From a checkpoint of a small multi-label image tagger: depths [2, 2, 2, 2], ademamix at rate 0.00105.
Rows from block 2 of a small multi-label image tagger, named by matrix and row number. Each number is 128 + 32 x the weight over its row's rms, rounded and kept within 0 to 255. All counts start at 0. Numbers have three digits each.
After each channel's rows are labels from the 100 images, of 14848, where the channel reaches its highest value: "lies over" is the class under the peak; "colour at peak" is the nearest of a few named colours to the mean colour under the peak. Only what is clearly more common there than usual is listed. The data: aerial photos of the United States (SatlasPretrain). In brackets: how many of the 100, against the usual share in percent.
# c30: last pointwise conv (model.blocks.2.c3.0.weight, 256x256x1x1), inputs 0-63

c30.105:100137131104090174044165163127129131143090119154113110109160159070133142096113133142074109139148064111141117120148142135122069136146149118148134142133104146115083148145084115080140077171118140
lies over: building (27 vs 4.5)
colour at peak: grey (81 vs 53.7)

c30.141:092045158125093124114087045139094112073120191151143102070103079129135121083113108119102132079160078068155167126158098126054058106102093149087078113161157077147126132123167121101132117144159109
lies over: building (29 vs 4.5)
colour at peak: grey (92 vs 53.7)

c30.144:157106158112138107157125083125158160112221093126093131120115101123087093167168137144117102106130095165064150140100124135121108114115120167112150124099147094181145120107130078163127151112155118
lies over: crop field (25 vs 7)
colour at peak: grey (98 vs 53.7)

c30.72:085104109147107099185122151144157057106107140130148122120132155147089109155167135154182103124148159145094059089078091123089126115126138125141141134147106104125135160121148200113145129134124096
lies over: building (62 vs 4.5)
colour at peak: white (43 vs 0.3); pink (37 vs 5.2)

c30.146:108125085051119169186049122120179099183168153138162181138071090058131130136229104151102163146099151080095154073122155100189148128105124140128104150131077180120125225119227135154106121174075118
lies over: crop field (28 vs 7)
colour at peak: grey (89 vs 53.7)

c30.246:124144149109110151136120183157131140095098145102091132151149189122131141112116204132135164157154114112161131095167048114066099099124123032111106145106147150165130111113078145121166073170114120
lies over: building (70 vs 4.5)
colour at peak: pink (30 vs 5.2)

c30.207:142127114112158154138130135110137137087118126197183150103138099167117195148165132105197150196139154115190125076162114075060120144150101108119118191082120092113152159128172204107133126160149200
lies over: building (58 vs 4.5)
colour at peak: grey (90 vs 53.7)

c30.212:135131108103146137130175123131059143131123152105076059139171089090182124126120140067092148084092109128090118116183137136135095172147126135092113144145100141204081148087047097124153179120123127
lies over: crop field (33 vs 7)
colour at peak: black (36 vs 1.6)

c30.125:096092146142094129116130130122079084149182142112156108079114125120045174092108104151051109106134095140140116117115123146102097115080117110114177077153156064122148124175157109124122058131091118
lies over: crop field (30 vs 7)
colour at peak: grey (91 vs 53.7)