Weights of a small multi-label image tagger: trained on aerial photos of the United States (SatlasPretrain).
Rows from block 2, named by matrix and row number. Each number is 200 + 20 x the weight over its row's rms, rounded and kept within 0 to 999. All counts start at 0. After the name is the row's rms in percent of the matrix's.
# fc2: squeeze-excite expand (model.blocks.2.se.fc2.weight, 256x32), inputs 0-31
fc2.0,082,177,184,184,231,209,200,162,215,242,180,201,200,191,194,209,209,216,204,237,183,206,196,244,217,180,186,221,174,224,200,207,203
fc2.1,092,227,183,243,201,192,200,239,216,203,246,173,200,229,162,212,180,196,205,202,191,228,201,215,218,195,181,211,197,202,200,196,183
fc2.2,086,237,202,241,176,206,200,222,238,196,234,211,200,233,221,221,203,207,226,182,195,225,207,204,190,225,202,192,211,183,200,222,221
fc2.3,084,205,243,201,215,207,200,204,209,202,199,253,200,194,224,197,217,193,215,198,212,200,229,189,206,207,229,251,236,223,200,199,213
fc2.4,104,179,198,192,211,138,200,190,178,191,182,216,200,218,204,154,223,223,187,193,183,213,214,194,213,178,195,203,210,196,200,241,211
fc2.5,103,223,202,226,220,205,200,239,178,193,211,188,200,183,193,219,196,226,184,208,231,183,168,202,171,245,210,185,190,236,200,209,211
fc2.6,088,191,191,205,193,144,200,196,190,202,186,203,200,239,215,178,214,235,214,191,166,238,221,206,191,177,187,198,203,173,200,226,199
fc2.7,072,226,238,219,191,237,200,221,243,237,219,209,200,191,220,220,191,189,230,210,217,201,213,214,224,212,209,185,222,181,200,191,196
fc2.8,119,194,214,187,180,199,200,204,196,148,195,204,200,196,211,180,224,170,196,161,219,192,209,138,183,205,222,198,199,180,200,194,210
fc2.9,132,255,208,233,200,205,200,239,209,211,261,187,200,198,208,219,184,198,211,217,194,203,204,206,223,191,181,197,222,200,200,185,188
fc2.10,119,233,212,240,229,212,200,228,199,222,232,219,200,221,218,221,212,231,214,222,210,217,210,228,215,219,212,213,216,220,200,220,211
fc2.11,087,178,213,175,224,175,200,180,171,206,171,211,200,180,202,197,229,212,165,215,196,168,182,211,193,209,217,194,201,239,200,227,233
fc2.12,101,218,197,206,209,247,200,213,229,220,225,179,200,189,199,230,158,186,217,233,205,205,187,215,217,200,190,209,200,208,200,159,174
fc2.13,104,188,212,164,213,216,200,164,191,233,176,192,200,163,219,217,190,192,195,214,185,173,207,195,249,182,186,198,234,210,200,189,201
fc2.14,140,149,196,174,173,182,200,160,205,196,158,217,200,204,208,184,229,206,196,171,183,200,210,191,198,174,208,214,202,208,200,225,223
fc2.15,110,187,228,188,165,172,200,202,204,176,184,210,200,193,213,173,238,190,195,165,229,183,202,185,186,229,243,205,192,189,200,205,223
fc2.16,089,218,210,215,238,220,200,217,213,214,218,207,200,222,219,213,209,230,216,224,215,221,211,218,217,212,208,223,228,249,200,225,221
fc2.17,066,216,223,224,178,220,200,226,179,188,211,185,200,180,212,186,198,220,171,203,245,168,181,190,193,250,210,177,210,203,200,202,212
fc2.18,074,170,195,171,195,213,200,159,220,220,162,238,200,169,220,198,181,208,199,202,202,179,171,217,184,204,197,231,185,227,200,204,205
fc2.19,086,188,178,197,188,194,200,187,247,198,193,232,200,208,218,193,183,183,244,193,173,215,213,207,190,168,187,223,171,198,200,175,167
fc2.20,098,210,183,204,236,215,200,205,156,208,209,188,200,190,177,218,180,216,174,231,182,184,142,204,208,197,173,202,206,222,200,200,194
fc2.21,095,204,214,222,197,170,200,218,153,200,203,183,200,201,202,181,231,239,177,201,197,194,194,203,183,212,225,198,193,209,200,242,244
fc2.22,092,209,198,208,219,231,200,216,205,198,209,165,200,192,186,208,159,179,193,207,196,194,202,174,217,184,173,170,210,189,200,152,158
fc2.23,084,184,196,183,218,208,200,185,223,196,185,235,200,200,218,194,208,220,200,205,194,200,195,215,175,191,202,250,175,265,200,221,199
fc2.24,074,232,205,245,186,229,200,213,227,200,235,216,200,236,226,208,212,217,216,189,215,231,218,208,212,223,211,204,213,189,200,226,208
fc2.25,079,198,180,208,235,191,200,204,207,191,202,201,200,242,168,191,217,213,227,224,159,243,199,205,193,175,178,184,182,210,200,227,188
fc2.26,087,230,229,219,189,219,200,211,229,214,230,216,200,213,231,228,231,195,235,201,222,215,219,212,204,234,228,209,217,194,200,200,215
fc2.27,090,167,201,172,201,199,200,170,224,203,165,255,200,203,224,184,209,188,212,192,184,209,228,198,221,174,192,239,207,203,200,203,204
fc2.28,119,200,232,194,215,193,200,206,185,192,194,216,200,185,250,195,239,202,178,185,212,182,208,179,207,213,228,212,226,241,200,216,234
fc2.29,160,196,189,207,216,186,200,194,208,215,199,198,200,247,196,193,205,247,224,213,186,236,233,211,231,189,195,237,197,231,200,221,204
fc2.30,091,195,245,186,205,246,200,179,220,227,193,212,200,191,236,215,211,188,215,209,227,196,220,214,233,221,208,226,227,203,200,191,207
fc2.31,101,236,220,238,186,184,200,251,207,190,231,220,200,227,212,202,232,201,211,192,202,218,222,203,195,222,223,203,223,187,200,217,210
fc2.32,070,215,211,210,219,200,200,213,220,216,213,249,200,239,216,229,208,226,216,211,208,232,216,209,215,208,207,230,234,215,200,224,215
fc2.33,096,228,190,237,169,200,200,241,206,200,239,170,200,226,188,194,183,193,189,184,185,222,221,196,213,190,184,174,209,165,200,194,185
fc2.34,102,231,222,212,217,205,200,211,188,197,219,199,200,199,200,223,222,210,189,224,230,193,193,206,196,263,233,189,231,215,200,212,230
fc2.35,091,154,208,181,182,192,200,170,216,208,153,248,200,194,228,176,220,194,205,184,181,200,218,202,208,173,199,217,201,190,200,210,207
fc2.36,072,203,201,202,235,186,200,201,227,198,205,206,200,227,215,212,233,201,233,213,213,237,241,210,206,213,220,247,188,224,200,200,218
fc2.37,084,204,204,207,212,216,200,200,165,239,193,172,200,184,186,217,178,241,174,212,208,186,179,219,216,212,192,199,236,244,200,211,212
fc2.38,104,216,190,229,209,240,200,218,206,225,227,182,200,227,189,202,181,215,206,206,189,219,219,212,264,185,182,207,212,197,200,188,182
fc2.39,082,221,248,195,215,229,200,197,204,228,210,220,200,165,242,231,177,183,208,214,212,182,192,196,217,217,216,192,220,199,200,179,182
fc2.40,099,185,185,183,259,201,200,183,207,218,192,225,200,199,202,207,197,224,196,214,178,199,198,211,245,178,186,222,209,249,200,210,194
fc2.41,062,189,205,196,202,170,200,196,171,195,193,202,200,233,203,184,255,224,179,204,196,212,228,206,199,195,226,214,189,216,200,243,237
fc2.42,120,194,199,172,200,230,200,184,228,213,193,224,200,184,215,225,172,154,217,201,203,200,199,194,214,196,183,218,207,201,200,139,182
fc2.43,089,218,203,186,227,211,200,227,202,207,210,216,200,189,206,212,241,222,208,210,232,195,204,205,194,228,236,217,193,228,200,213,256
fc2.44,087,180,220,172,197,173,200,182,207,198,166,240,200,172,236,196,211,200,201,192,231,169,190,208,175,215,221,220,178,220,200,200,222
fc2.45,061,213,207,207,214,210,200,227,252,213,213,236,200,225,229,212,214,211,230,208,200,221,232,222,205,200,212,229,222,216,200,218,217
fc2.46,087,169,213,166,190,206,200,184,232,201,170,239,200,205,229,178,228,189,216,184,204,200,240,200,208,195,218,241,199,209,200,197,213
fc2.47,124,199,189,204,196,184,200,203,201,199,199,221,200,191,195,204,225,211,195,193,219,187,181,219,141,221,233,215,143,223,200,220,218
fc2.48,087,206,209,225,183,153,200,221,146,188,204,181,200,211,189,172,207,218,169,190,188,201,210,190,198,192,197,175,226,191,200,237,211
fc2.49,114,188,179,192,213,206,200,173,230,229,193,233,200,201,202,221,203,205,222,219,187,212,200,244,199,190,191,251,175,236,200,204,204
fc2.50,073,184,197,193,196,218,200,166,208,217,185,192,200,169,193,225,213,220,186,211,198,177,158,230,165,215,211,208,181,230,200,222,236
fc2.51,076,185,148,209,218,190,200,205,225,194,192,222,200,207,185,192,192,202,231,209,179,214,197,209,183,171,176,221,149,213,200,200,167
fc2.52,078,195,222,223,196,210,200,222,197,172,206,171,200,230,192,162,207,196,202,193,203,224,242,171,241,165,192,181,218,194,200,203,189
fc2.53,070,221,217,231,204,213,200,236,190,189,220,196,200,227,193,204,224,228,199,199,204,220,217,205,214,224,204,196,240,193,200,257,221
fc2.54,102,228,216,208,204,200,200,211,185,205,217,176,200,165,197,216,181,209,182,221,229,172,142,206,168,235,203,183,188,212,200,195,202
fc2.55,101,167,187,175,219,198,200,185,226,204,177,234,200,215,206,177,203,196,223,204,172,223,236,201,221,152,191,229,189,205,200,194,188
fc2.56,080,235,207,219,210,211,200,202,225,223,228,199,200,208,232,227,221,212,222,208,212,215,230,215,244,215,220,199,238,199,200,216,218
fc2.57,108,192,232,185,228,203,200,201,193,213,181,244,200,153,235,203,196,199,181,196,214,160,172,199,188,207,203,223,211,229,200,205,212
fc2.58,131,211,200,213,165,193,200,230,193,159,211,198,200,208,190,195,221,196,196,171,211,200,199,181,150,230,234,187,177,169,200,211,214
fc2.59,117,185,198,198,207,207,200,196,261,193,192,215,200,223,211,177,213,201,228,206,208,219,230,214,175,197,212,224,148,224,200,204,197
fc2.60,142,217,195,228,244,213,200,216,177,206,214,169,200,198,184,228,197,242,182,244,199,193,178,212,200,207,198,190,212,233,200,218,210
fc2.61,106,192,175,202,201,215,200,201,249,181,205,212,200,223,206,191,210,200,241,212,195,209,214,195,172,184,204,239,144,209,200,193,193
fc2.62,076,208,227,207,227,196,200,223,197,203,204,242,200,221,233,192,223,222,207,210,210,216,224,207,217,205,223,251,213,226,200,216,226
fc2.63,099,231,223,219,191,239,200,247,213,198,227,201,200,204,216,203,233,188,212,193,240,202,224,196,194,228,234,192,190,191,200,194,205
fc2.64,099,205,212,210,202,219,200,201,259,216,211,214,200,224,238,212,223,210,237,211,213,228,242,215,216,202,213,216,201,205,200,211,211
fc2.65,093,208,212,195,179,212,200,202,199,198,203,198,200,147,201,212,187,175,194,194,236,157,167,194,178,226,213,195,193,171,200,159,197
fc2.66,124,187,170,178,194,219,200,164,235,207,187,238,200,194,218,205,178,188,222,201,184,201,200,211,195,175,186,230,161,206,200,175,171
fc2.67,088,215,224,229,190,194,200,231,230,173,219,213,200,213,221,200,228,205,223,202,233,215,200,197,165,234,231,202,176,214,200,212,215
fc2.68,079,227,230,220,199,201,200,214,216,214,221,242,200,210,244,228,209,204,216,204,231,212,205,208,210,242,217,204,233,194,200,212,213
fc2.69,124,153,193,175,207,184,200,167,200,202,157,238,200,200,211,204,227,202,199,203,178,195,201,209,182,172,211,228,166,217,200,216,207
fc2.70,091,182,171,181,234,180,200,158,207,217,186,212,200,209,195,205,175,221,203,218,163,210,194,226,204,180,176,225,198,244,200,205,199
fc2.71,068,213,218,222,227,208,200,221,211,217,211,213,200,222,204,223,236,226,222,227,205,225,220,227,211,210,219,235,209,213,200,228,232
fc2.72,089,194,196,211,203,189,200,204,256,191,202,207,200,233,212,180,208,200,242,195,187,232,260,201,188,192,213,207,186,205,200,214,201
fc2.73,078,188,214,195,162,171,200,206,210,170,191,202,200,229,205,163,233,194,205,165,222,214,236,174,202,214,226,196,210,178,200,208,219
fc2.74,099,193,187,200,221,208,200,208,217,184,200,236,200,233,197,180,213,201,220,206,179,233,246,190,219,172,187,247,191,218,200,203,180
fc2.75,092,210,206,198,209,236,200,205,246,208,211,213,200,189,224,221,176,176,238,215,184,206,207,191,214,178,189,205,213,197,200,162,156
fc2.76,104,210,175,215,214,208,200,220,218,184,222,210,200,211,188,199,198,196,218,214,200,203,192,196,147,198,202,203,128,206,200,182,172
fc2.77,102,203,227,198,159,188,200,202,219,189,205,178,200,209,217,193,206,180,208,173,231,206,231,186,192,231,247,174,201,162,200,193,206
fc2.78,090,185,208,179,190,207,200,172,189,207,184,169,200,187,209,206,257,193,173,195,211,183,195,197,210,212,230,174,214,193,200,210,254
fc2.79,090,201,227,203,205,213,200,206,213,210,202,246,200,197,244,216,236,200,203,204,235,198,195,215,198,230,215,239,190,225,200,213,230
fc2.80,090,188,198,200,208,157,200,200,192,164,195,184,200,239,177,149,224,216,196,195,178,221,219,184,199,184,199,212,196,202,200,235,217
fc2.81,119,204,247,191,214,187,200,215,188,202,197,199,200,185,220,196,207,189,181,176,243,175,207,163,218,222,232,167,231,193,200,198,214
fc2.82,111,201,196,207,199,219,200,188,227,229,203,228,200,215,225,211,193,200,253,229,172,230,225,232,205,179,178,218,194,203,200,195,181
fc2.83,078,208,202,234,226,193,200,230,167,177,208,174,200,206,175,186,227,229,171,211,207,193,195,186,176,208,224,165,179,210,200,224,218
fc2.84,076,200,209,181,214,185,200,197,160,209,182,159,200,181,192,191,188,201,164,185,199,182,185,179,244,203,189,200,254,205,200,196,202
fc2.85,088,207,189,232,174,188,200,235,214,182,213,180,200,230,188,177,184,192,218,194,193,230,226,190,205,187,183,177,187,154,200,190,166
fc2.86,093,228,225,226,197,213,200,223,233,209,225,213,200,217,227,218,224,210,225,206,240,214,216,206,208,231,232,205,220,200,200,211,226
fc2.87,089,222,230,222,190,190,200,216,198,199,216,214,200,228,216,201,233,202,213,186,209,226,232,196,229,208,212,209,262,193,200,223,217
fc2.88,121,216,232,221,191,209,200,210,224,200,217,201,200,220,220,199,229,199,224,196,239,217,241,201,200,235,251,201,207,194,200,206,215
fc2.89,086,179,180,192,212,173,200,182,204,204,178,229,200,222,212,176,204,229,218,194,147,231,203,212,189,166,179,218,200,210,200,228,201
fc2.90,117,171,216,162,186,170,200,181,217,178,161,220,200,198,222,176,225,177,212,163,217,204,219,179,189,205,220,212,185,188,200,198,210
fc2.91,085,203,217,206,250,198,200,215,231,206,205,222,200,202,205,201,235,210,222,223,220,204,212,222,201,215,223,236,187,248,200,213,213
fc2.92,088,203,226,190,170,201,200,183,222,214,200,194,200,192,234,238,243,184,200,187,210,193,198,216,204,231,244,189,217,185,200,197,235
fc2.93,080,227,234,226,196,222,200,237,222,203,229,197,200,211,219,222,222,208,225,201,237,208,209,214,198,244,234,204,207,204,200,206,204
fc2.94,113,213,249,201,180,194,200,206,215,204,204,195,200,195,226,211,220,191,201,184,231,193,210,194,206,241,252,177,237,185,200,202,218
fc2.95,150,200,149,208,217,181,200,201,167,201,200,190,200,196,170,207,190,219,178,217,143,199,174,213,186,177,180,202,180,218,200,211,198
fc2.96,093,183,190,209,192,155,200,233,173,178,190,220,200,246,179,170,227,214,183,188,194,226,210,195,195,198,196,214,206,196,200,234,218
fc2.97,132,184,208,189,151,191,200,191,206,164,187,205,200,215,215,163,238,189,206,149,197,213,223,178,193,190,214,204,202,178,200,209,215
fc2.98,102,207,214,209,240,204,200,211,207,227,206,228,200,220,221,222,209,232,207,228,212,215,211,222,216,217,218,223,220,245,200,220,226
fc2.99,126,226,203,244,213,209,200,237,207,195,240,203,200,237,198,201,225,214,236,215,208,236,235,198,200,206,215,201,190,203,200,214,204
fc2.100,132,182,213,181,171,189,200,194,200,166,173,199,200,186,215,167,222,178,193,160,207,190,208,151,187,201,214,178,202,163,200,207,213
fc2.195,101,205,213,196,144,200,200,209,200,173,204,202,200,177,213,204,214,193,174,194,228,156,179,183,158,228,223,193,190,195,200,204,216
fc2.196,083,209,254,200,200,227,200,206,227,222,202,234,200,199,244,211,210,202,217,199,216,204,219,215,217,193,226,235,225,219,200,204,206
fc2.197,114,178,203,154,170,199,200,165,227,214,155,239,200,193,218,197,200,167,218,184,194,198,218,199,217,192,196,222,207,189,200,192,197
fc2.198,114,213,196,218,226,250,200,213,186,200,218,183,200,198,191,212,150,208,198,239,196,194,183,193,207,191,180,178,198,212,200,167,166
fc2.199,130,192,167,190,233,174,200,181,207,216,195,207,200,201,191,204,182,200,213,216,155,211,207,208,229,150,160,214,213,214,200,190,182
fc2.200,086,214,205,216,217,206,200,205,215,221,214,209,200,221,233,218,239,231,222,223,210,221,238,220,217,206,225,220,201,219,200,231,224
fc2.201,098,207,228,203,200,200,200,220,222,193,204,247,200,204,230,197,220,211,210,199,220,200,216,199,197,213,248,247,206,236,200,211,223
fc2.202,095,209,217,210,238,202,200,198,196,232,207,209,200,204,215,218,212,228,192,232,218,189,197,230,212,215,209,232,215,249,200,227,231
fc2.203,078,202,208,213,235,207,200,205,235,206,205,221,200,234,217,199,230,218,229,223,197,235,231,200,231,193,217,215,208,227,200,225,220
fc2.204,080,194,207,184,210,229,200,189,205,203,198,212,200,161,196,217,195,175,185,220,228,163,177,218,169,225,217,224,179,244,200,182,202
fc2.205,092,218,190,206,213,220,200,220,266,186,231,203,200,217,196,206,187,178,237,213,202,220,231,197,220,189,189,204,188,193,200,178,174
fc2.206,132,203,152,204,237,179,200,197,208,199,205,201,200,220,176,211,192,226,216,226,156,229,197,227,193,182,186,215,179,230,200,211,194
fc2.207,121,197,152,205,227,192,200,194,196,197,202,204,200,195,166,198,180,209,201,222,170,201,170,210,179,172,162,203,152,209,200,196,180
fc2.208,109,174,234,182,155,205,200,187,211,188,175,202,200,200,220,171,239,172,199,165,215,196,218,183,212,203,226,197,207,169,200,197,206
fc2.209,103,192,149,203,243,193,200,210,209,202,200,215,200,207,183,200,179,231,212,221,175,206,194,215,188,185,189,226,158,239,200,208,191
fc2.210,085,221,223,210,232,198,200,206,211,215,221,233,200,218,222,216,209,213,221,217,226,218,215,215,226,231,218,232,227,234,200,208,220
fc2.211,113,194,237,200,161,200,200,203,192,182,191,213,200,191,214,188,231,193,190,173,236,180,192,192,174,236,248,198,197,194,200,209,225
fc2.212,098,189,168,197,222,208,200,198,190,219,196,201,200,215,187,198,185,217,200,217,153,220,216,218,242,154,158,209,200,213,200,202,184
fc2.213,120,211,203,231,199,183,200,218,197,196,217,185,200,229,188,188,230,234,196,199,209,223,225,205,203,217,228,199,201,198,200,254,245
fc2.214,131,205,227,190,207,222,200,205,217,214,203,206,200,171,224,221,192,182,203,204,261,169,179,188,191,241,227,181,192,197,200,182,198
fc2.215,094,209,218,215,240,194,200,214,201,208,212,211,200,235,225,199,216,228,213,213,209,236,227,214,228,212,219,218,232,222,200,229,222
fc2.216,053,179,211,181,216,215,200,177,235,212,182,205,200,230,239,189,219,212,201,200,215,233,236,206,220,196,229,221,209,209,200,221,232
fc2.217,096,196,212,204,240,220,200,199,207,224,197,228,200,209,249,191,223,213,210,240,199,208,209,214,218,193,202,213,225,250,200,214,212
fc2.218,081,176,236,171,189,199,200,167,210,204,174,207,200,197,254,192,216,164,203,178,219,203,225,197,212,206,227,224,205,210,200,187,212
fc2.219,093,223,204,219,177,175,200,236,214,189,233,205,200,219,202,199,196,192,215,189,242,217,214,201,180,243,225,190,171,166,200,200,199
fc2.220,116,208,195,211,180,187,200,199,207,240,207,219,200,244,206,203,196,208,236,216,181,254,222,213,236,184,188,210,218,187,200,209,192
fc2.221,098,220,165,226,212,231,200,212,192,206,224,179,200,199,145,220,172,222,193,227,205,197,176,218,185,201,178,194,177,211,200,198,182
fc2.222,121,212,201,213,205,224,200,209,206,238,207,205,200,225,204,222,198,234,224,222,191,236,217,243,244,194,195,216,221,225,200,209,198
fc2.223,143,160,178,151,191,190,200,160,218,190,167,234,200,206,210,186,206,193,214,187,181,203,202,200,187,198,205,224,160,208,200,196,190
fc2.224,086,212,213,198,234,188,200,207,261,212,207,225,200,189,220,204,199,187,241,213,225,215,191,214,180,230,220,176,177,199,200,189,196
fc2.225,093,227,190,236,181,211,200,236,185,181,231,163,200,206,171,210,209,205,183,192,209,198,193,185,187,220,220,150,189,179,200,209,210
fc2.226,109,202,227,206,216,199,200,197,214,230,204,209,200,224,216,220,209,219,210,215,200,229,223,232,241,199,202,214,262,203,200,220,207
fc2.227,125,181,200,193,156,215,200,203,232,172,187,216,200,199,206,163,210,159,198,168,205,194,228,170,189,196,207,204,180,162,200,194,200
fc2.228,093,199,228,197,244,220,200,210,211,216,190,233,200,205,243,190,232,216,210,207,203,201,220,211,217,206,218,205,232,235,200,224,222
fc2.229,096,227,176,231,214,197,200,227,199,198,232,207,200,205,172,222,191,216,207,224,189,196,167,213,153,211,201,193,155,215,200,204,187
fc2.230,103,201,192,198,216,222,200,205,242,185,210,190,200,216,194,198,190,147,231,203,202,212,220,189,186,192,192,187,169,177,200,157,166
fc2.231,098,189,192,182,245,213,200,177,215,252,192,213,200,211,207,214,215,213,207,224,193,221,212,237,251,185,194,214,205,205,200,204,207
fc2.232,089,163,217,164,218,207,200,167,186,196,144,212,200,169,226,186,205,204,173,207,216,173,181,189,198,202,212,203,204,222,200,206,212
fc2.233,079,191,255,184,190,222,200,189,207,194,185,183,200,185,227,180,216,171,205,180,205,193,226,170,227,183,210,199,242,192,200,176,196
fc2.234,077,192,230,186,228,192,200,208,216,189,189,249,200,201,231,186,225,203,198,183,213,199,222,183,223,197,222,250,216,223,200,211,222
fc2.235,137,213,174,218,226,166,200,203,189,210,215,196,200,208,179,205,187,261,195,219,172,206,186,223,196,199,181,200,197,243,200,226,195
fc2.236,082,173,214,177,228,173,200,165,160,223,167,232,200,175,221,209,206,203,179,214,219,176,186,214,202,202,196,221,194,226,200,199,206
fc2.237,082,206,210,207,223,217,200,202,198,229,202,200,200,158,215,219,197,197,194,224,226,169,162,216,166,210,207,210,162,240,200,189,197
fc2.238,123,234,188,228,210,230,200,209,213,231,239,194,200,214,194,250,182,208,220,220,193,223,202,218,230,198,186,205,212,204,200,180,180
fc2.239,123,191,194,198,198,180,200,194,215,199,191,243,200,226,227,189,239,210,222,202,194,231,234,215,189,196,209,244,182,212,200,234,215
fc2.240,088,215,207,236,193,192,200,219,214,188,219,193,200,248,198,202,236,214,208,197,212,233,215,194,194,213,223,183,201,184,200,248,232
fc2.241,094,195,167,207,222,180,200,195,191,204,204,202,200,238,185,192,191,216,207,220,140,232,209,216,203,161,170,202,181,212,200,206,188
fc2.242,077,205,211,217,214,199,200,216,233,193,210,247,200,229,217,195,229,206,220,196,226,233,229,204,193,223,230,237,197,204,200,217,217
fc2.243,081,198,201,219,225,207,200,197,205,208,214,203,200,237,203,202,233,236,201,217,216,230,233,204,231,204,224,224,223,218,200,233,233
fc2.244,099,203,238,207,188,188,200,210,199,196,205,201,200,255,199,194,244,206,206,195,237,231,231,201,207,217,207,202,236,193,200,220,220
fc2.245,072,206,201,204,220,219,200,191,230,206,204,214,200,215,210,223,216,213,221,240,216,223,200,220,204,210,208,255,181,248,200,201,218
fc2.246,109,178,215,182,205,168,200,175,183,208,169,214,200,198,219,186,225,231,185,197,195,199,195,206,207,194,203,214,226,206,200,258,241
fc2.247,081,215,216,223,192,217,200,216,220,205,215,224,200,227,238,204,238,201,235,198,219,225,240,200,201,209,235,215,201,199,200,212,228
fc2.248,077,178,240,155,214,195,200,171,200,200,167,229,200,181,241,195,202,188,197,187,213,184,209,187,208,202,212,237,219,227,200,196,201
fc2.249,102,187,191,185,228,177,200,194,152,195,183,192,200,190,189,207,212,240,150,215,201,183,174,199,189,205,205,205,199,233,200,226,226
fc2.250,097,181,198,178,240,201,200,176,202,247,177,226,200,186,218,184,188,211,208,208,190,199,194,219,242,179,183,231,221,225,200,194,191
fc2.251,123,183,197,185,222,185,200,170,203,212,181,241,200,192,217,195,197,215,205,209,186,196,203,217,204,171,182,240,194,265,200,203,191
fc2.252,093,181,217,180,203,185,200,189,188,184,167,221,200,195,243,173,234,212,192,177,190,196,211,178,207,189,208,225,222,228,200,230,235
fc2.253,070,213,201,213,249,202,200,208,206,195,219,201,200,234,204,214,211,242,209,246,206,226,211,199,217,207,208,237,213,230,200,214,211
fc2.254,100,211,203,196,187,238,200,191,238,218,220,197,200,208,215,234,176,174,241,195,195,223,222,205,231,198,183,199,210,181,200,177,167
fc2.255,081,209,250,200,231,241,200,212,190,219,203,203,200,190,218,218,213,210,189,219,230,192,196,204,216,195,206,199,232,248,200,219,224