config = dict(
    dataset='aerial photos of the United States (SatlasPretrain)',
    crop_scale_min=0.7,
    activation='relu',
    widths=[128, 256, 512, 1024],
    num_labels=7,
    eps=1e-06,
    beta3=0.999,
    steps=19400,
    batch_size=384,
    epochs=36.6,
)
Rows from block 3 of a small multi-label image tagger, named by matrix and row number. Each number is 500 + 25 x the weight over its row's rms, rounded and kept within 0 to 999. All counts start at 0. Numbers have three digits each. After the name is the row's rms in percent of the matrix's.
After each channel's rows are labels from the 100 images, of 14848, where the channel reaches its highest value: "top examples" is what is common among them. Only what is clearly more common there than usual is listed. The data: aerial photos of the United States (SatlasPretrain).
# c30: last pointwise conv (model.blocks.3.c3.0.weight, 256x256x1x1), inputs 172-255

c30.135 100:562532548534504494510492517547506501512510487463473487534525518507482511483520504478551468500522548507482494497513508506493499499525530494501485516493472495437523487487481471522493485517441492548519527489506530472545482507461535470528502474520518508518
top examples: building

c30.247 101:517479515528480497491504511478504490497506480468511522472505491490483470505507501487507520477510520527477495491491499491503505518522516462484480508508496519470501508486481520518518489522477517463534477514486492488466510472508473502470499519499488459558
top examples: building

c30.253 100:510478467485496452510512477472517490525489524473535497473500505541520476463483507517513510493492521477486501513503489546495525485501489466497483493496515498504507547489529465495459544476533466505473512492480504514496502493506508515519489493524521509459
top examples: railway

c30.150 094:479492495487505515479491507535508509477490474505497504505496465489526525515513471460455489495482477411509481486457537453507489472486533463473542463508471450501533514487489494454477531464455538469536459465556521534465498468506488542488444478470523494475
top examples: building

c30.105 104:433496503503448455424510483500422497506460485517504492528458539507465491502491483527465501518541510508502470487459517521513489528522512484525511499508473489517502509467483504514503490509463509473537520517523513525489477513447470465530506453474495479535
top examples: park

c30.139 100:528498513514498502491526491490498392510531526515509491506480481501522488499493539518511497502495501477474499472496484502532511481490489503495489454509511503518507504498511500486490494496491489514503489471493517511521494506498533508526507475523492502500
top examples: railway

c30.228 101:446487481516469455531515441491491496499463506510467497483462506498529501505519520488519505541494492489528507528448500523459482486516500502513512500459475514505492497436516494492501519521530512487481485458494544488500508511515498495522521519485520476508
top examples: crop field

c30.184 102:500488477517521533516482502564496512499519510495509538517498522538539523482519515465512511504486504466467549489509500499505510489512507519506515456541472537532503522531506502507499511465532509514490490536523495522482480483519501486499506534531513494482
top examples: building

c30.190 097:532522546504516498531450516541537501525470531470519511482516441493529510478504508502538475471530493480501492444486456490520510535511525514498487478473505476507511481442506460492504478501498539471478527465490504530451433468483490525491532466519502512424
top examples: building

c30.77 099:519488498496473511484494484537469476478525514497511498475503555473469534502528496499491444433493477548506535507497493479498463491489487511510483528530450496508519499474511507560493513478469486530499489556508509498512472500515486505493485496505525452505
top examples: building

c30.22 107:497516489528515488533535459481535494513516548456485492484478459492504446520487460455503465468520500467504492500456491516465514502482519477506491486496499456512486501470496507505487513485490506484498483480494511513448535482494511504516491484479488529526
top examples: railway

c30.49 097:461502484491527473453488444486444448407477476529501530506516510510467472502524469553484531499508468517510456484499484489497470480498495488489489549454500485472493508464479488473507488540480496473497476491478493500520490528497485505445487509422491466473
top examples: crop field